config.yaml
dataset: "photos of plants, animals and fungi (iNaturalist)"
conditioning: "text"
tokenizer: "word"
text_encoder_activation: "squared_relu"
text_encoder_fused_qkv: false
text_encoder_qk_norm: false
norm: "layernorm"
head_dim: 48
qk_norm: true
patch_size: [4, 4]
residual_init: "scaled_by_depth"
optimizer: "adamw"
beta1: 0.95
grad_clip: 1.0
weight_decay: 0.1
Rows from block 3 of the denoiser, named by matrix and row number. Each number is 128 + 32 x the weight over its row's rms, rounded and kept within 0 to 255. All counts start at 0. Numbers have three digits each. After the name is the row's rms in percent of the matrix's.
# q: cross-attention query (model.blocks.3.cross_attn.q.weight, 288x320), inputs 256-319
q.28 097:099154129095131115084129094129139100154124092168116163128117123066184128111143131128111075108147090138097170094129143156117149168092159144119111134117138123055105146120150076088181135130134158
q.29 096:137139146132126162124183152139071208156126200154140149136126147115129181118111143131103160158107094147187129136121111152127074088157120147085111165139157175142155118102158134164117097155131158
q.30 080:128100151101099134155200140156150080189110189188177143109173140139129185145160149109069117144110155152180157131151099172151132095163149162159129121186159147127139153122151150098143098137122178
q.31 093:136185153111131171121178147151129168069139148128083162138131132080167099083117176081111075070122112189122142152133144143118156125097165137117155120135156136110167155124171117113158137117147113
q.32 104:132163136112100149153181123171143114147161174129133146116144139074145149116113160078107110126110134188131125129169164169181100116131121162127149149150223100101111164117158144135129126109116156
q.33 123:141084070146146113091085091078117133129117069147143166137102104175121111145098133139163151141090120091150113141116134116095157120125127108138101076098069123170109153126057136121094121108120139
q.34 109:126108141102176156163189145080101216112192125129109159157128158110118166188125157141125114135125085149208151152162158163159121125158160137145115146096143118166146202109133127140119095109131174
q.35 103:086099098146124103092055091122136094137115053128102146113148116151133057150123096167152152135138115094090102123088116097120159142126163132169122099124099100117121123133122116085110137132103126
q.36 106:109176130135113094122149118179116099152123182150129107135155148060135146106137161074059110123148139149099157112125117147127139145155147195101134157138193109098104135128163115100149161101128073
q.37 119:137098098179115139125098092090144063146131075140176129151110125201100142177123130157143166142126177122173137151126135122115161129145115145139126142157112110160116097165065176117097160117105142
q.38 090:095147126084088093084074111164094059119093123092123107101110160115158079105166142122150118092155126152011126087118122112103166142080172121123150119185126123061139101137137114089120119141139077
q.39 086:175091139135168129148185132124125157151102207135150139094137102122149205149117108122127124128112093095116110122109127173157101096128130117069107150135184118136127155099141130120135117147123130
q.40 094:172120207151070152156104112160122091051066137104104123108148159106082128133124131060143160099110187102122106125128154132162119130114105125121125138148093179073117122111102176144145114152128096
q.41 101:142129145157074122164179157165145158080108204109082147113153155152072131109120139164117125112108103133152098139113146120150064105132062133104142130089138113145113144092123097130101105094120111
q.42 087:128174127089147136103151117118105149110106083109105142119115101061147091085123129125098106085113131175118142120150100136107127142140159159128136113107123149049131174116112110135126144130147128
q.43 098:126122099094160112088040076069185100115138073130129144110101134178118075129155127148180126135153123120127116115116114090118182148116147134141114076109093126120097110147076122117097138132103138
q.44 096:157098114158166148145172149070157141133148138128132131144133138190113184207104099137165152171111113128174137156129140135121112116176106121132122115091135117192131113104117138173140123103128166
q.45 105:102128117069186070126141101086160106141162083150155145125120142097184187134171148132112077133147127179123178137150135113141191124140149121166163134144158075129101153123105120098146178134103155
q.46 104:090136096151069091092084127127151060112090111111145129089140083170131098076129102137141174107132132120039096108136118085086123153126109130106162105114099124070137066128134108094136152139152086
q.47 101:124148129181139159158161130123128167103155250129103104145160109145118172103145091138131139114100088116129110159146172150148078084112114110052146126125150108160130135102138091148113095093124084
q.48 105:154178171084150132158131138135132152124173135142115134133103129073160165156140185125092123145126117173231126151164165186148145109125161123164128139139149132161160186118149104137152169154122152
q.49 114:137145165068145162157179159144125174146183125133097152167140138092180157147128187136152091135152149171214161154190151180167111126122168156157167183154158126150144193095180121179171123112163191
q.50 092:149136155108098131175160138118101125098180084133062118164177168138145174109154194127164110163127188162048199151156098134188104159152182142118126192168202121139171186136146215116155112109130124
q.51 086:136124111151174163138116119122128144143089130130064143121097092115174152152120086153177197134094099133077124127120106174102174094157115139159119121133114090139109122135126057075125196166142165
q.52 091:138130146085173152115155124135091161142101111082118152146087101089171128107113104121133168099115077153181082103128153168080132083118108101170114102115121155122100173105105070122123194144110135
q.53 100:098127071111156116092072117088109118070077112136087128095095110089132108149129122142143196116124150124011091131081116102118190141099137093105110143082117126115103127143093106067119169130111129
q.54 091:165125113132115149167084152102087119090141097128127112122141206137110117131147184108096113143164157144094187150151113136192125183112127141091163186178193095095129139123125195103158093087149166
q.55 113:124115102163095087116066079130128098098063131101184125091132118142086104124126078101127151097102135118070093111065133075121126119116118065077092112099104110091095063097118125068101099127110088
q.56 081:118167138193108111144114107115151084142114150109117102089107076195130091100119051122080132059122106115164103144087116098102134078155059140130155125137079132129134062103108079109092122114157133
q.57 093:129126159122091093134095148168122077129126168139167079098182146184077122114150143096119098116141192127124164130164129066137128145148138120098134154156163131080128124171163182106128082134127096
q.58 090:173162138151107146143121115102143153177114115103107131137110153132158134152127151153112129115102144177232128129174081133131100097132142135149128150117157162168122144135167119202147105161128158
q.59 092:146096077098113106124079144076139152123111076135058167124122165094174124140100150130183165156156104109023134089108098124141196157132166120149127151088107107109134135177129113101131169155115157
q.60 101:151116140152154164141188121170160132169114139102178107129136080123146112112120098121082111096141148132246112132142120134107071110115121112132126110140133131171167100088131135214138091109144143
q.61 090:109142116150184124087125076099123146160084143128065150158116119097152122095097106154159186104102105124118094136085133109077135120121119104161136084135077128154135101159120077154107214161090117
q.62 100:155121081148108083112083137138143088019137116130124143075149182153083162141153142115112096161176158132065127141135156089186134158147127152094132171137157079099095121128153171065162080083179129
q.63 102:103131068155125102094051101080132062102096130106076132104128118117093140156110107103150145108131129103032101152093104110141152116137138112096104142124074134092094095126104110046126148131103145
q.64 086:141147156118173104140164141108147169161133097180059109227172100136197140130134106191190174150143082127072093159131139148151164097110129160148162101080118129167144139147130060146123180194097141
q.65 095:175161154128109134163183155146126144188172124090121113121147137117126144138108147099089064152117173131231166117180119175150124122162134112159139131132167167147151131089159149165153121135160150
q.66 086:148114143119116170137143133141119119092181094149091125178123184126146172155154209089165121118099138172112181162136092158178150144169164150118106190181166113117130167102157187129160109111162202
q.67 113:131098089151098098117084114090143071078102119122101137066096145113087124118127089089121166106140125107013100124094104100089154122115090089104108118100099127092091124111138115057091144123127144
q.68 117:130114084170134097113112099134163098147080141110188109083121071170089083117109038134126164134127104097094093121070117085106125117111085085109103051101074151128090050152103091076092132128109096
q.69 090:123170138126121157147177139146115129200113153119159117152107097133128145099133131116091078083112159164255121135167112130128121087154120111148159099165123181148160111109136133223144122108105126
q.70 099:144151177125116117146147129158141168167129178138205099153120142129093145110161157126104079131117104126248154137159173130141054140145123121121146124121149136131163143105106130217166077111141128
q.71 093:157110174092205143166155155111101184167108140145120141163115097098188152140095134136163139133091138162179129118106138153136136098095144116215132094121130147158128133152136047165121189163133149
q.72 092:123102099097142133145067127095144123071154114168089138107131135086148110151117129132175147143109156127029151107102118135139147141136174142150139169109152090114133154119148100052124166112134123
q.73 087:130099128131115102121082139108136075101119130174155140081123181145078137124116114131145139174138170109014135143109122116156149167123159123091103136173157127077139133125123147080163097128143129
q.74 101:131138166113154126157201136169153177199121161114159100166140113123149119106106135148098092123127106113254101125135115147112086120107140161152150117138138144182162119139142115197142134142150134
q.75 098:151148110120130094138082138108132126107164075152035172137126126084127115171129168134140155138117123159024172173132116138118183168115163094138123146101142121130097173102153135058117151155125173
q.76 101:106146171113142142150167153120113181119158102160131135182157111137177131130142172151109119125129106117210147107159160162170101108156157180173180153135131098109164147145117116186131115122125122
q.77 082:166128134132103142182194168126109125183144153159182123145153135149131131102127153128132110121121160148159161162142162130131092122150110167129155166127161151109125164146114155198137091096125120
q.78 094:109129134122089157137153183135103128131138110121115133123131191114148164159172197141151063160138153155158189126187166161172110160157142142131188177167201100104163145170147199150169075102144148
q.79 086:161136175124143093164185156186121134175145161099175109106140129161074105103165184094124034118150123141187183144172163140185089148111094161085131135129147124086123146146135215213158084139159140
q.80 108:108119108111112087110065130082100078104119119130060126125108108134156102128097127120146173129133108099000114129088103103127186146101145087102080121094110125096095113096123120062092125132127111
q.81 080:159148128115084106104123150133097095080136095146114163129096212110117111160098131098119128113133161164043131152095156114109129118093100117104091119135163130108163184100161189083155118132130157
q.82 091:115140077143123097130085100088121100113136089128103148139105105086187141156104104141188177165096088140004128151096130113105197137084132146146119100067105086133099138137092080050092175146131110
q.83 104:138119102136131090113079075134125092102078152100137107059120114131115074112098099091127147087127128097067102097087084068086148122127085094118077100100060137139113068127115101059096135144107111
q.84 101:086115095155110098123090090079141101085101086133112160122146157113119103163121097129156169153147130145000155134133109112128149132142135085093100128094123119080102146106122120069109127159103121
q.85 097:125115113151078108093090070138141072140127147125162121115155131154087088131156078157140168120154147112061095134118112084118101116140106143114123102139079125084137075130096143072136140111093085
q.86 096:130119152125124157135185148179117163185145140116143135159148097138096148097147126150084100127151140117255133106120130153104080097137104148103154135136105178135153108145146138181125081124147121
q.87 085:093153127107181142122128076137119191134100150138060126168084107115160148141105136171125193126132093132113130100110124150104164110151140138190086157079067139144106163115150063114126171150133150
q.88 081:155117103196106108095102121137156135152100203076195114138143107136071088088158107158074109126161091100224141096092125120108058080117108117096147058136072143101167079127081131150105108146153061
q.89 100:126119084119110087105071132148132096051101128155202115091136174114079097130139133149115135125120134088063116145101152076161104158119114113064107113099146119062090143118137184034113101128137124
q.90 122:156130188090129163160188181126101138126169124163073155189143180078176156141153208140142093145130131167135185162161135191177138162133156147140142174156191102149176196131184164189170134107148157
q.91 076:159118140141102156104104145091144094100149098170059124164185155166173110142126117172120162200163100108094138113130115136152113118102157165125135115116118094133113179178110098055139141141159141
q.92 095:106114150132163151171143121175124147187121172134189099157130127163104132137136152117097053130157098140230156125142158113098065142129097120111163092151109132143135100140139155169172117142133101
q.93 082:072111124074118121106111121148094134066145142173165177134102138066140121097163125115183090171129102115051123128148181106127147172125149138153120104095095064062121174129131143072108180116132119
q.94 096:143113113130126106144147143122151173172117165114206108095138115175099091120129084165090067142147084122239121117123134077125060133102097152127155095131123123105139077149109163143142107100115111
q.95 112:159166195082173157143179121136122173156139114145143140187135101090155164138146133159117131109113123132228126109162118176110117149147142153199129114123128145175166159117132093212144142160139154
q.96 105:168140107132099162147112109163145125169100082105139081103154100177109125115133059111144146119122124101102077116113132126155160074121080153078120096111190135132111065117128086143086139085158093
q.97 103:151087139168133144156105129146088123170148142064115152145147117140126118163112108106163155132085170156044169139112139146113177179099135127142100117135145136106149141141110118110131167154125097
q.98 105:128101127129114132130091153123110112094169177159094186105127143082139090167138165101178140139107142141133140118102124155124135160128129129181145147170055171144134176132119157128162125170110196
q.99 103:127178136139141135068149130121172147091098118159115099127098107107158144109127115160163121143117091098172119099133120113105090108123135112104170135177102126128124117157147118184149105131132170
q.100 111:157127154147148194148132061125156148175151083124121092147127110134120141092105075183137121128154116104091079150122132146128136088133125132038143129106217116149114072112124096172122164086159090
q.101 122:090129141116151107097119193107092123102149165131114146144103147072150101138142177088160145157108139159179194112151148151108106195146168110216119137134094157092142223139113163087187089138080188
q.102 099:110134118168167153159089159129101163205179138122124106164091159095130112113121117127167135188132127155070149173126147131141110154145110185134123138131132109137142162134142146167156160102130058
q.103 108:086100111142111082111123150099102101072116170160104166141116140103170111130132151098150161119103131141169187110134125161135131167122150092167108130127059140105120184126134187113163096147098170
q.104 103:120161106093102068103098161090148113110130177171140171103128128090169121111130183085098118115113109160177172109121141136119122116107168126181106142126090136158133186111104163146136106160093143
q.105 093:129135147097103072072110151097145122110096153171158136114115164128163109144156130077102082127149112120174143062134147138131070139118150082202095125125084163136131159114109146132146049173106142
q.106 101:127102119127122153156128078176134123155120099113099099151166120167123165100111106164139148129155140101109060180146117100122148109125115136041122118126178114128113063148151076137107150082155098
q.107 098:128136115165169145112075117092128153179121154165114135166097121101117147084131079140171188203120051142013141155115163117111112137120098154071143150155113122099146091161125113173170162142144085
q.108 122:105177099127100109101139092103155110129112103172145103115145107127139136104149081134099081162183107116151097135121116111159059076178140142100148125150142119159111068159128124165114102102164149
q.109 082:186141116134150147132164096129111148132127132142157093102153128140140136119145096071119078105096109122085134108116094126116121104120090090124103114132123098135132062088172093137085116123113067
q.110 096:122078103110077075130160125151110086075104078096150157106165106154149130170139149141084080075134164124228164123128091101121159106128160121188096152125109114146125132131138129072124090120108150
q.111 094:089155120158178148129072121134139138094081123136114098132108128124087171126116095176168173109132148081163097101139151132135078111116127173112160154104138109178095074176150124177127182103174163
q.112 102:156088100128134066122086189086096142205120147149109124154150105086112140108133153080111143130159082153096140122133132145137151158118139108204101132116075107068138168124118159097151119143091127
q.113 097:098135129172138134120074148117107159200172165143119129156140163099134131127117116144176150199078093118050177157152138151105146209150123165144112162122135137083179159150148140104146154133116088
q.114 099:071093143132140081047150163120148101087127197193134162133102123097144139086115167125142107147167117117117154111124141129116132145133163092127142147104084153124155147135078147130159093163146177
q.115 091:103123072110103068104076150145136131143104127115127149147103082125100130100133121121068163143122126144191150112138160069143107127131164159181120129068141098145105138137154106066104079168163072
q.116 097:148158165164130158119125158140131136155153154146119112165126139132099143095118080117152132153127055101007113148144140159089101096164102134068143118127149109130155079145117141206112118129151076
q.117 099:095119138095093047095115176089102118109114163155073182138113139113124108130151125131093125137152108111137146148142101135081135165136168110194100083109099141095134174115097143113110102155135124
q.118 092:157070104087106158165154082175093089071110095110106083120150124196106157136103161169121138045113207137209107109102143092147141066120097146082122131093144120156110105128166131097089126091118144
q.119 104:137172123123100145173131085151161143134116081108145087112135088170119139130131052182147090119144125119116069164160153108154115060138104136066166103140171139155104041141121114131120128112202070
q.120 118:173093142115102095163110143136099109178143101089127165150159140136137122144143134107124142125130144162060173118153132152148171139091115109121110133129105134074141134120127133067156103164123100
q.121 119:108103148123158129123123163123106123095150164125108188112109138080112102168120205127172147129124153156185165147103152165121144153129156104155123157172099134105163196135099168118157157150103188
q.122 100:102124125107120172114161079150134137072100137122132109112099136164156110126110109155140118056133139111199103125085120114138156077102153117087144111137128126175101131103111130130096171120126158
q.123 113:102122118120153157110169088117134086089097099124135120141122115118114164141108144153122087108133147096222075126100142126113102075158142135113156115138163132163077123131135133163092148082120185
q.124 086:110215078152118107089153125103118139139148138177201099178140149157172120095095113119140109128149128111148105092146139174144019143170113150128169131169118110176122141138163105177168074118146135
q.125 091:127105111069127132179164124153111066072121061129097131117150111181147164157135149141087088030147174144210151109109118144116181108107111138156152119095145126124141126095127146098123123118129138
q.126 102:087145102141129155104142062125158112065109105135136115095119096143118133131136110181132128136157111120190076090066159092121091098144114103119116131136124125152070100149122095144120152099126142
q.127 099:129140118158144204162141100168133119138101052113132064145136137171130167134111102142140149098142161125124082137094140133167152094148105144073166100161173115136109056120145101134111133102153097
q.128 110:103076118147096061073124157076076135097120178133141158117137162083128118155153166078101134148117136144155161087114092157127123165096148117195099157128033118112134183136120151082130068174066167
q.129 105:170086134139115135140105136173110135170140126101112152132121142118131113167144127090150165127063138141103156131119106172147201195068110103108081125105097114082165149106158114065151156157126106
q.130 090:104150155173123166078188170104147151135160146132180118168127105143118167080139103162084059191145032108096152121183097161140064124204102139147122139130116116113114100194119148143125145144101127
q.131 099:131103123145126153139094115172162125171160133110077170141149109088140070187112157158188160148065177150096159159129174137109184169095132113092115147124162165067174173092104110087141173133130155
q.132 107:092140131111076126092159100141158108067081109144110130079128089172135141114119138152114129095160123096219080076096127099104117108145139094120157112155108143161080098135146134103121117157127174
q.133 096:143125101083086118124125132142150098068125118148108110067154134146134125151113135099095130096114160100232113094136102123143118127081118109188136100123066123113118168082117137081122103141085180
q.134 095:129186088110113177145175086126146161081135106106144096094129112179145147145122094134151088086139163091188104105112141117155122107150098153054191128159168118201080083119172163173086120103154136
q.135 102:126108147162123090161153160099108142173144148129135095131144095154148123133162102108104093128112101149054148115162105138140139123167111144091109121117167142106128091161159134119117115109158090
q.136 092:180100126129156116187109109167135113166126107108142112135121106123077163148124091128128126138117168116102129141166111139112153142128113148126134153087150118133158094143151084134129109087148072
q.137 099:149088180113150161145121126170133122200156145070090162124113143145124122154116177132123113163076157134070121142096100159130179123122109121109109135138166160089178152130134110113123154117110110
q.138 114:165137134119150179130130076168156153170101102094144065147130118165111165099100048143149100129108097124088063143097134109162150082145075134062150100148199119169098080151143086174103161086183105
q.139 091:144156143164105169138144109144154160146121159128148114120142103144133176109170051127133144147139134141087132105127065076136097103132085094121152138117185141147127063145147118183134130160128063
q.140 121:115101120114135062128107157130133123195160159147115148163135157106119113156160154089108124140125160162079199133176129160120141200133115102169100150095106131076163200131127124054140083134107104
q.141 090:101205144132145160101128087147134159063117137141123125109109133156162109111159105176194117138110065122115119143148118131102079076161127140120112113155162136123112078176103139148130133119124136
q.142 092:142170164158157170096139126090129151159127176153092145115129121088090134097110078146138139176109033109034119142130137136096119128146147111064152116173138150128138106151101139200140154159136155
q.143 104:109154162143163137141102155151143180216161157104131137154148152090113129130162131138146163174150116125069163149158135158148157147159139186155164122113152123103130132127144149152139148108144080
q.144 126:085148086129154155144112145106188089110139106174145066154119105129143116106166085169115088137140129131118101128128157111129130145150147131120140116120149082119104095176124085140126144086172154
q.145 090:079155095136122077055118125125144126128138123147114136142137143154180129099101124147092156186133128158131093146138089132130145097179107122125168119171132119095147158142153131041175085111145106
q.146 108:076118096144137093033091080129141117145128110121152145171122118174101122146149128133128179189132159097130112107064124158117163121129080124151105149189125122144135179167134122104135132140111060
q.147 129:163110171115142146194176137129084186129118175139097172135149144106129115166135178094133110110111122153154175136147125161168124171126117120122106160137107137156195179072182126149144085140075134
q.148 106:130110085126122098061120098115123132163135109117168130132082132171097105138111119113132204185118129122094106104102073145108144086106110124141088149173151132110144129120128125133142138174088094
q.149 103:155065159098177162192165114143119092113138114153120190087134154046091122162145160127156088076104154161144192142131162177163127138125158111118118160143102127153116142124124174152128164143144190
q.150 117:169098153129156183218165139118057202104103181098105196126127155067119132122138160068158112094115145124135189139164138139141104174110105141116103130126131164164179186085139149143137111151089149
q.151 111:125131150157112139045124067123098107141128094111175146113134139157124094132096106130118201154109148092102128098111100124109172128100071119144121123165141123126120132156088140065154107160109066
q.152 078:139160148138076151102141159116160134050054146066092159103119115156163105116089136073128129131089158143104095104173095156105194152098113147130156118173147150125162157125120122110112139209097096
q.153 102:169080128102067164135168127148072146150074160080124167114129131149103094130101160125120149129117156109159140121138136114131138155061123103136109088109080151166160144091113121123113093168094110
q.154 085:062124122142184072065108083075104151156167101127101146174092171120119116182143164115135132193142088128124119133074119116167108104132096115162158172185128074100142111110083143121158084137104080
q.155 120:105078154124109111050107089138117125157161132118151186121123131143106094167129140119131184156150175120142149096091080145113142129134074130143111150155104124131156179127137187087134120143102091
q.156 108:113178095145051126160106153122122147141069130110116050072111109178126136050081098108116107108151129106062060111132147101106105098143124096081128117084143158124098075145101117197095118109122085
q.157 101:111090185112171094077169102129145094107166139104137162185166147116136119175134150153133100178122142155167138102093134184148180147153111130161151168162110111152134177102135156015159141137128116
q.158 109:163167111097152165187137172138121149134119126109111119086104124089108140076116148135151082068127081117113132143172147108145087107138143146096126109085130140113128114090133111187121105137125173
q.159 117:170168119090146161195163146149177140092128164165115107129151137070188153097142141128135089065142081189149127147187171134169083135165181175084148122073185100135108097124161110166135109084155168
q.160 104:124123131111141144206127151134168143131094133163128109109148106096117151088119128154158093105150133156100109169149168076120112120137166118106134148079142091136140109142129112173090120071155170
q.161 090:067148113162107071025131118141158164153127131092144075154093081215184150135086101141089149168162132118080100136092096123107135138172116131119101142111141135150133155144122126141148117130123069
q.162 091:100160110132081075062097114152126158129150150107098137120105159205173148159120129096096168163167135110103120080115089152140147143130081104149110099144102161099134127151128126088147098136124080
q.163 084:139121192090213113164117116149158102092139126114140114128145142069117085176160101175157071142129118162192181148129163156144153131146165183172159162126120072159136149096175112080115124128164148
q.164 100:158129139111089160234174165095081181129159143143085137115132188076140143130117183067158135069154068169135120163163151126131081135119150128086142121113173176120111130083158127142121094115125127
q.165 108:089127087109127099191093131133149114152122080123139091137087078146132143097096098141115134071144116131094089122122139086134079102112126111125122132052129116100074077161122114138096109087167115
q.166 097:108129125131157087026135096128113144131161124160153105154151153180125122151137145112115141222153164118136167096070095153147178107141083120148139137186133118136112187145107125040141155133143102
q.167 099:111143088160148143078104122088125119112085130153158104129106046157095069137124078115123140160087161104140117159085103080096128145077101110130106076116061130079151168132119112144099108119104071
q.168 112:153103147120099090060151126153066190127086136100113139143133142140127119126096140064138187147104140088125123124113093173117166137106101130113105130143098170126166159099143157127142117153098099
q.169 108:119169061156105124123103089104139126145097091107133062087135118165114125055076109163122131105139104121087078126125097091120092086115135093077106098090133114129069034147083125191114132107108123
q.170 096:141086142169118126081073069107097154129103113069150132090094164166105137168119131085147148166118174103100129104091094115095186125103106138139103097178124171129153179128084194104110109119131089
q.171 084:144104157075131184209138152125144133120064143096119145133138060082118105118126094141147069109112119120121128157168167087129131109123139160076129086070107147140144112090137125177086135150148159
q.172 110:132151094092154175200150165116156113098136153132112095140108099097130170065153085127107085065135108129123086130148151105131076100160145123116147149095160125117096087110131092168094128088175165
q.173 104:117156103126072099124145125102130149158088106105179066127134101237118093087136074149060166190124118077118086155141144093082142153117109106111143109079126134141113095145131070140098100122159051
q.174 116:141097174150122078074141103121116106152158168087113158134142164152125111136148162107106165187145144110133172128114104163125175134094097138163100141176102123118135192128115174100159141169101101
q.175 093:074156110157176100082114126076182114079125114170172104149165079111096141128150110135147096148109124103140124139119162104140110155128145155158130092093100105081106162168143097089122148133138169
q.176 094:177123178096137152208168186148099155133140167157111143099120124054114167103171118131121058065139122150138159136145146146163080133110178113130172128089103127160124110100157093166105106152140165
q.177 115:111110161159142131038109097137093134107105151085153175113099146152111134138137148081126182146104143104121149099118091145129169131098107118161096113204112169145131166148091163085160107185123095
q.178 133:066146098150114110050097129112208054129129105143173088138131089170137130085134075170106134171126140114113089095098102081101136092138114126131114126125157116087068074150111109112117157120152113
q.179 083:175132172089111134188206115154091098150119177095135155145162089150089141164145099142074115134124171110162178136148161094153125127083133126085092099134093141185163136104161128188141138119153115
q.180 104:126143114102128133164120144129170101134129141173115106107156135122126175105120118169147120113149109182147123127136108133172086111140145107122146145088157088112084100141124112155121124110140162
q.181 090:119133137120143146211145126090167078137181130191124152114134196090143167122179165188140082087151101165157146159159142163155092137143167132124126169145182106152095123109162188085125150111139172
q.182 106:133082145163129086035118084118111117108111125107151138140111159147114118137111118101107184149142170104105109088091093167120138112119083117139096134171099143139109153141117154074166102140123096
q.183 104:114167090116136127199121138091144161103103108166123072110105109121169130088128119137121111103115101166082091136152180093138081112147129151121122139071128143129103073138130066181107135105135124
q.184 099:143095183101174153223142177158065175127138183112074142094122125037138118162139126076130103082101130165171180154170151139119131170098173109088131098102136126142166155074126095174108132155102159
q.185 082:114154077147151119122094131114133108139162089134135123111077183180099144162127131124140133167110130149117137119125096130159155112139102118129132187125145126076080085158108151106134131093141112
q.186 103:108115090144129093124103124121160073144160070164160087151090127188107115118140087173121119149145130130116106120137143102128143086123126104148129102122159090108063047163110115143132130100171156
q.187 099:141106194136136159097165139134108146095166179142123166152142133086121086169133140104141124146135114164181150149114138167142161148113094131149132158169133114167142223105158128055133156163103139
q.188 110:151135126134148163225169174119116171128136143123081149107116135085146124101154145087140108066141091131146135153132178145130120176146140144090159138103144132167168119092143128191098137110149178
q.189 109:115167111106153168190123138112138135134100108147133133133123094086121131091160095127169084076109120155124117169135150100125107123155175125092149145065158132124135080128149109158131136102162160
q.190 097:123151169129146127210158140102151074088164146163109152127128148105138149144137098183155073111135150180179130148143159128138115115128189128111131141120133074116144129107124106103103130079173189
q.191 088:131132175146218098083128075127092148075148094161139166137150175100084118158105146127206124162129124120132145131112110179178156132113121149149123201199127113076164156146116157022169118132136167
q.192 115:115150126152097110134104067157153056120108130118157076140146140183093171091141099165122139124139168116092090127114152093123110076154070157081168165130138087098093053132160115143114093085172117
q.193 100:151169149128126174119152225136164114139147136135122112153151108077123148147126137189147120157106117155129108106172127155154139123145158118116180136097214131121113126115145131151126141129151169
q.194 092:164104119120117134130136255093158151162135180117086149139121113100118187148154160140143132133106142133132162119132091127132172153148225109153161153085164104167163150094123150147123135134143204
q.195 097:110086097060162101121127126095114147106138099102143156081113089121126042114084155095102137129114125111112121155088076143077119130119125109121098087082070139135152163110092092100112104146061083
q.196 117:159134140171154126116150144119085158167172167149114179142120128101140177178138150102175156144118131159156158153136130143102148175117164131151147110123116145183159190097130128143153159139106195
q.197 109:119143107164106091156085074125113098127133112151139092137100157221096154112149088158140154137150112115118103155094131063155098130122094133122124172103108112092110082145117122122116091131146108
q.198 100:141104157122112121150098200095135144156127161151122094124127105135115176135135114185140148154126080135098120155160165135122079118113197117092147163099170132084092118131135152159102114109194167
q.199 112:151151147123116162125165190143150108134096138127110122125117145105110175107127125188127135139131110127105118120123159134157111139128159169135171143126218111132132082162162130147103129108187171
q.200 121:122077117168162144145136189123085189131120161137103180099126151115136162189128150115160168137113093129166170163135095137097102174122183130157138097122116178154160188125135161140112168163114164
q.201 096:115168148150118140142102149132126112123108161168166077152133119140137156089168123202125097094124121110076111114146155128190104108131092141120144160135178104106126048134158122182129072099185168
q.202 087:131128127098153188106131174115140219112120177126143141119123145049142154134107160137147125125085082157113126130132152171161103148133213166148136128123183158136123137136177135187165173108167160
q.203 081:128104154093075142120130187084134115170141185149125107139157136114102166078176156194153103120080126122077105103168157115192161090105139167159160174150190059064106051167159120166148111142139154
q.204 088:119095137124148143104130255108110207160123184089069151090162108076106118182110165155121171181120116127077162111129091132107103123128200103142151104079161103110152183129138101175134097171093171
q.205 102:141140143156124121119103119147131093106173164155154104169096184169150206112173142172127115145156090147107080130137156133152101102132119143099149151162139143133098070137153113157155113116192181
q.206 100:108150135152109118165114064164146060130115148129191091148095158202124162120143110172134103142116164131132108132111164064144130100123082118115167146154129131092083047173131151100145092095139111
q.207 111:089094123114157117108103045134113129104127103102147167139117139157131108131096152066126134098133160140162152126125095108136163157133099089115076132144041141160144164095097109085115127149084082
q.208 088:155170139105109125100158086132129034143135129152138110158134189144099208148159133191106111120134184174148098109160153127161154094150085160153200147189134142152124104110161137130155169087151207
q.209 099:133139107131129169085167131119131163124134122094066201102131113076123095174091149095152159139159134160151147132097117179066137152115123128126080095147106151149176186133075142108136151131068140
q.210 090:102155107114129117134103031152146073117152122097159121109125131137118095114094137092116093110150142138137091088109147128098168108151072103112114126174077140142113103118099141089163139128092084
q.211 089:086099122123104129136140189061078238109072149124097136100106088080108049080100159145139204155110097101071133128111125147130085175086186110123112146054091156103129139129146121113092088176084097
q.212 098:120161161127092135110142051161157079131140108136176073158131158152099140112178128187090111146144186140130107137166142086169138073153051168104140152190190080131114047163125108092142151082192131
q.213 097:149169117137090089138099023163174071131167136126211085162109156184145201124169114159120115097156174153142124127146163103172130088125085182120130135191170121153119095146155119133173134095165145
q.214 103:144144154120073142144128189124140158120124150161128088131120161149154170135131127145130093107121128107111131141151172107177092115140166151101191141145212105099129079161167122147116131101152165
q.215 098:081098123161165101127081038132125136100116079120141157134122128186119129124091132059128148107113090098164142143102136119107117104137103124102080110172074147133120149112069116083114117163098075
q.216 097:103113139059158134125121165109095146131055131119099143121158058102096063140079142116106181132103165075094141116123105135081183144131162090116105106061071126104117120133091116112077109142060056
q.217 090:091132131150180128107098096160112144105143127102096146113097121131121108163132139078100123151174131112138146111088094092106163161130141089154068076120043114143137146155088112107146116132073113
q.218 073:079093093130080116135117068117154086034130115159159138159119110137086112113096112114109107127139070076118104160083123140123130092120121111099111169125099116119119124181129144142124104168135106
q.219 097:104132121111103082133097027149152070113156124148170088116121130161118109123120129137108105155153158095143120105113140131132138066158063119096135142146094135104101101125128105088153110127117079
q.220 089:127203126085119124081145050153111093134146127118167082166139147128150107130137152132123087105145175139148136088125158143159107113118055201129165120186181100157099096137150176146135162103147138
q.221 088:143184100101149134097156089181159070154177149112143191201131128107144144143144168088096117109118176178164135096158150142123212110134094130152144105155137117151155160144168148058137136097080142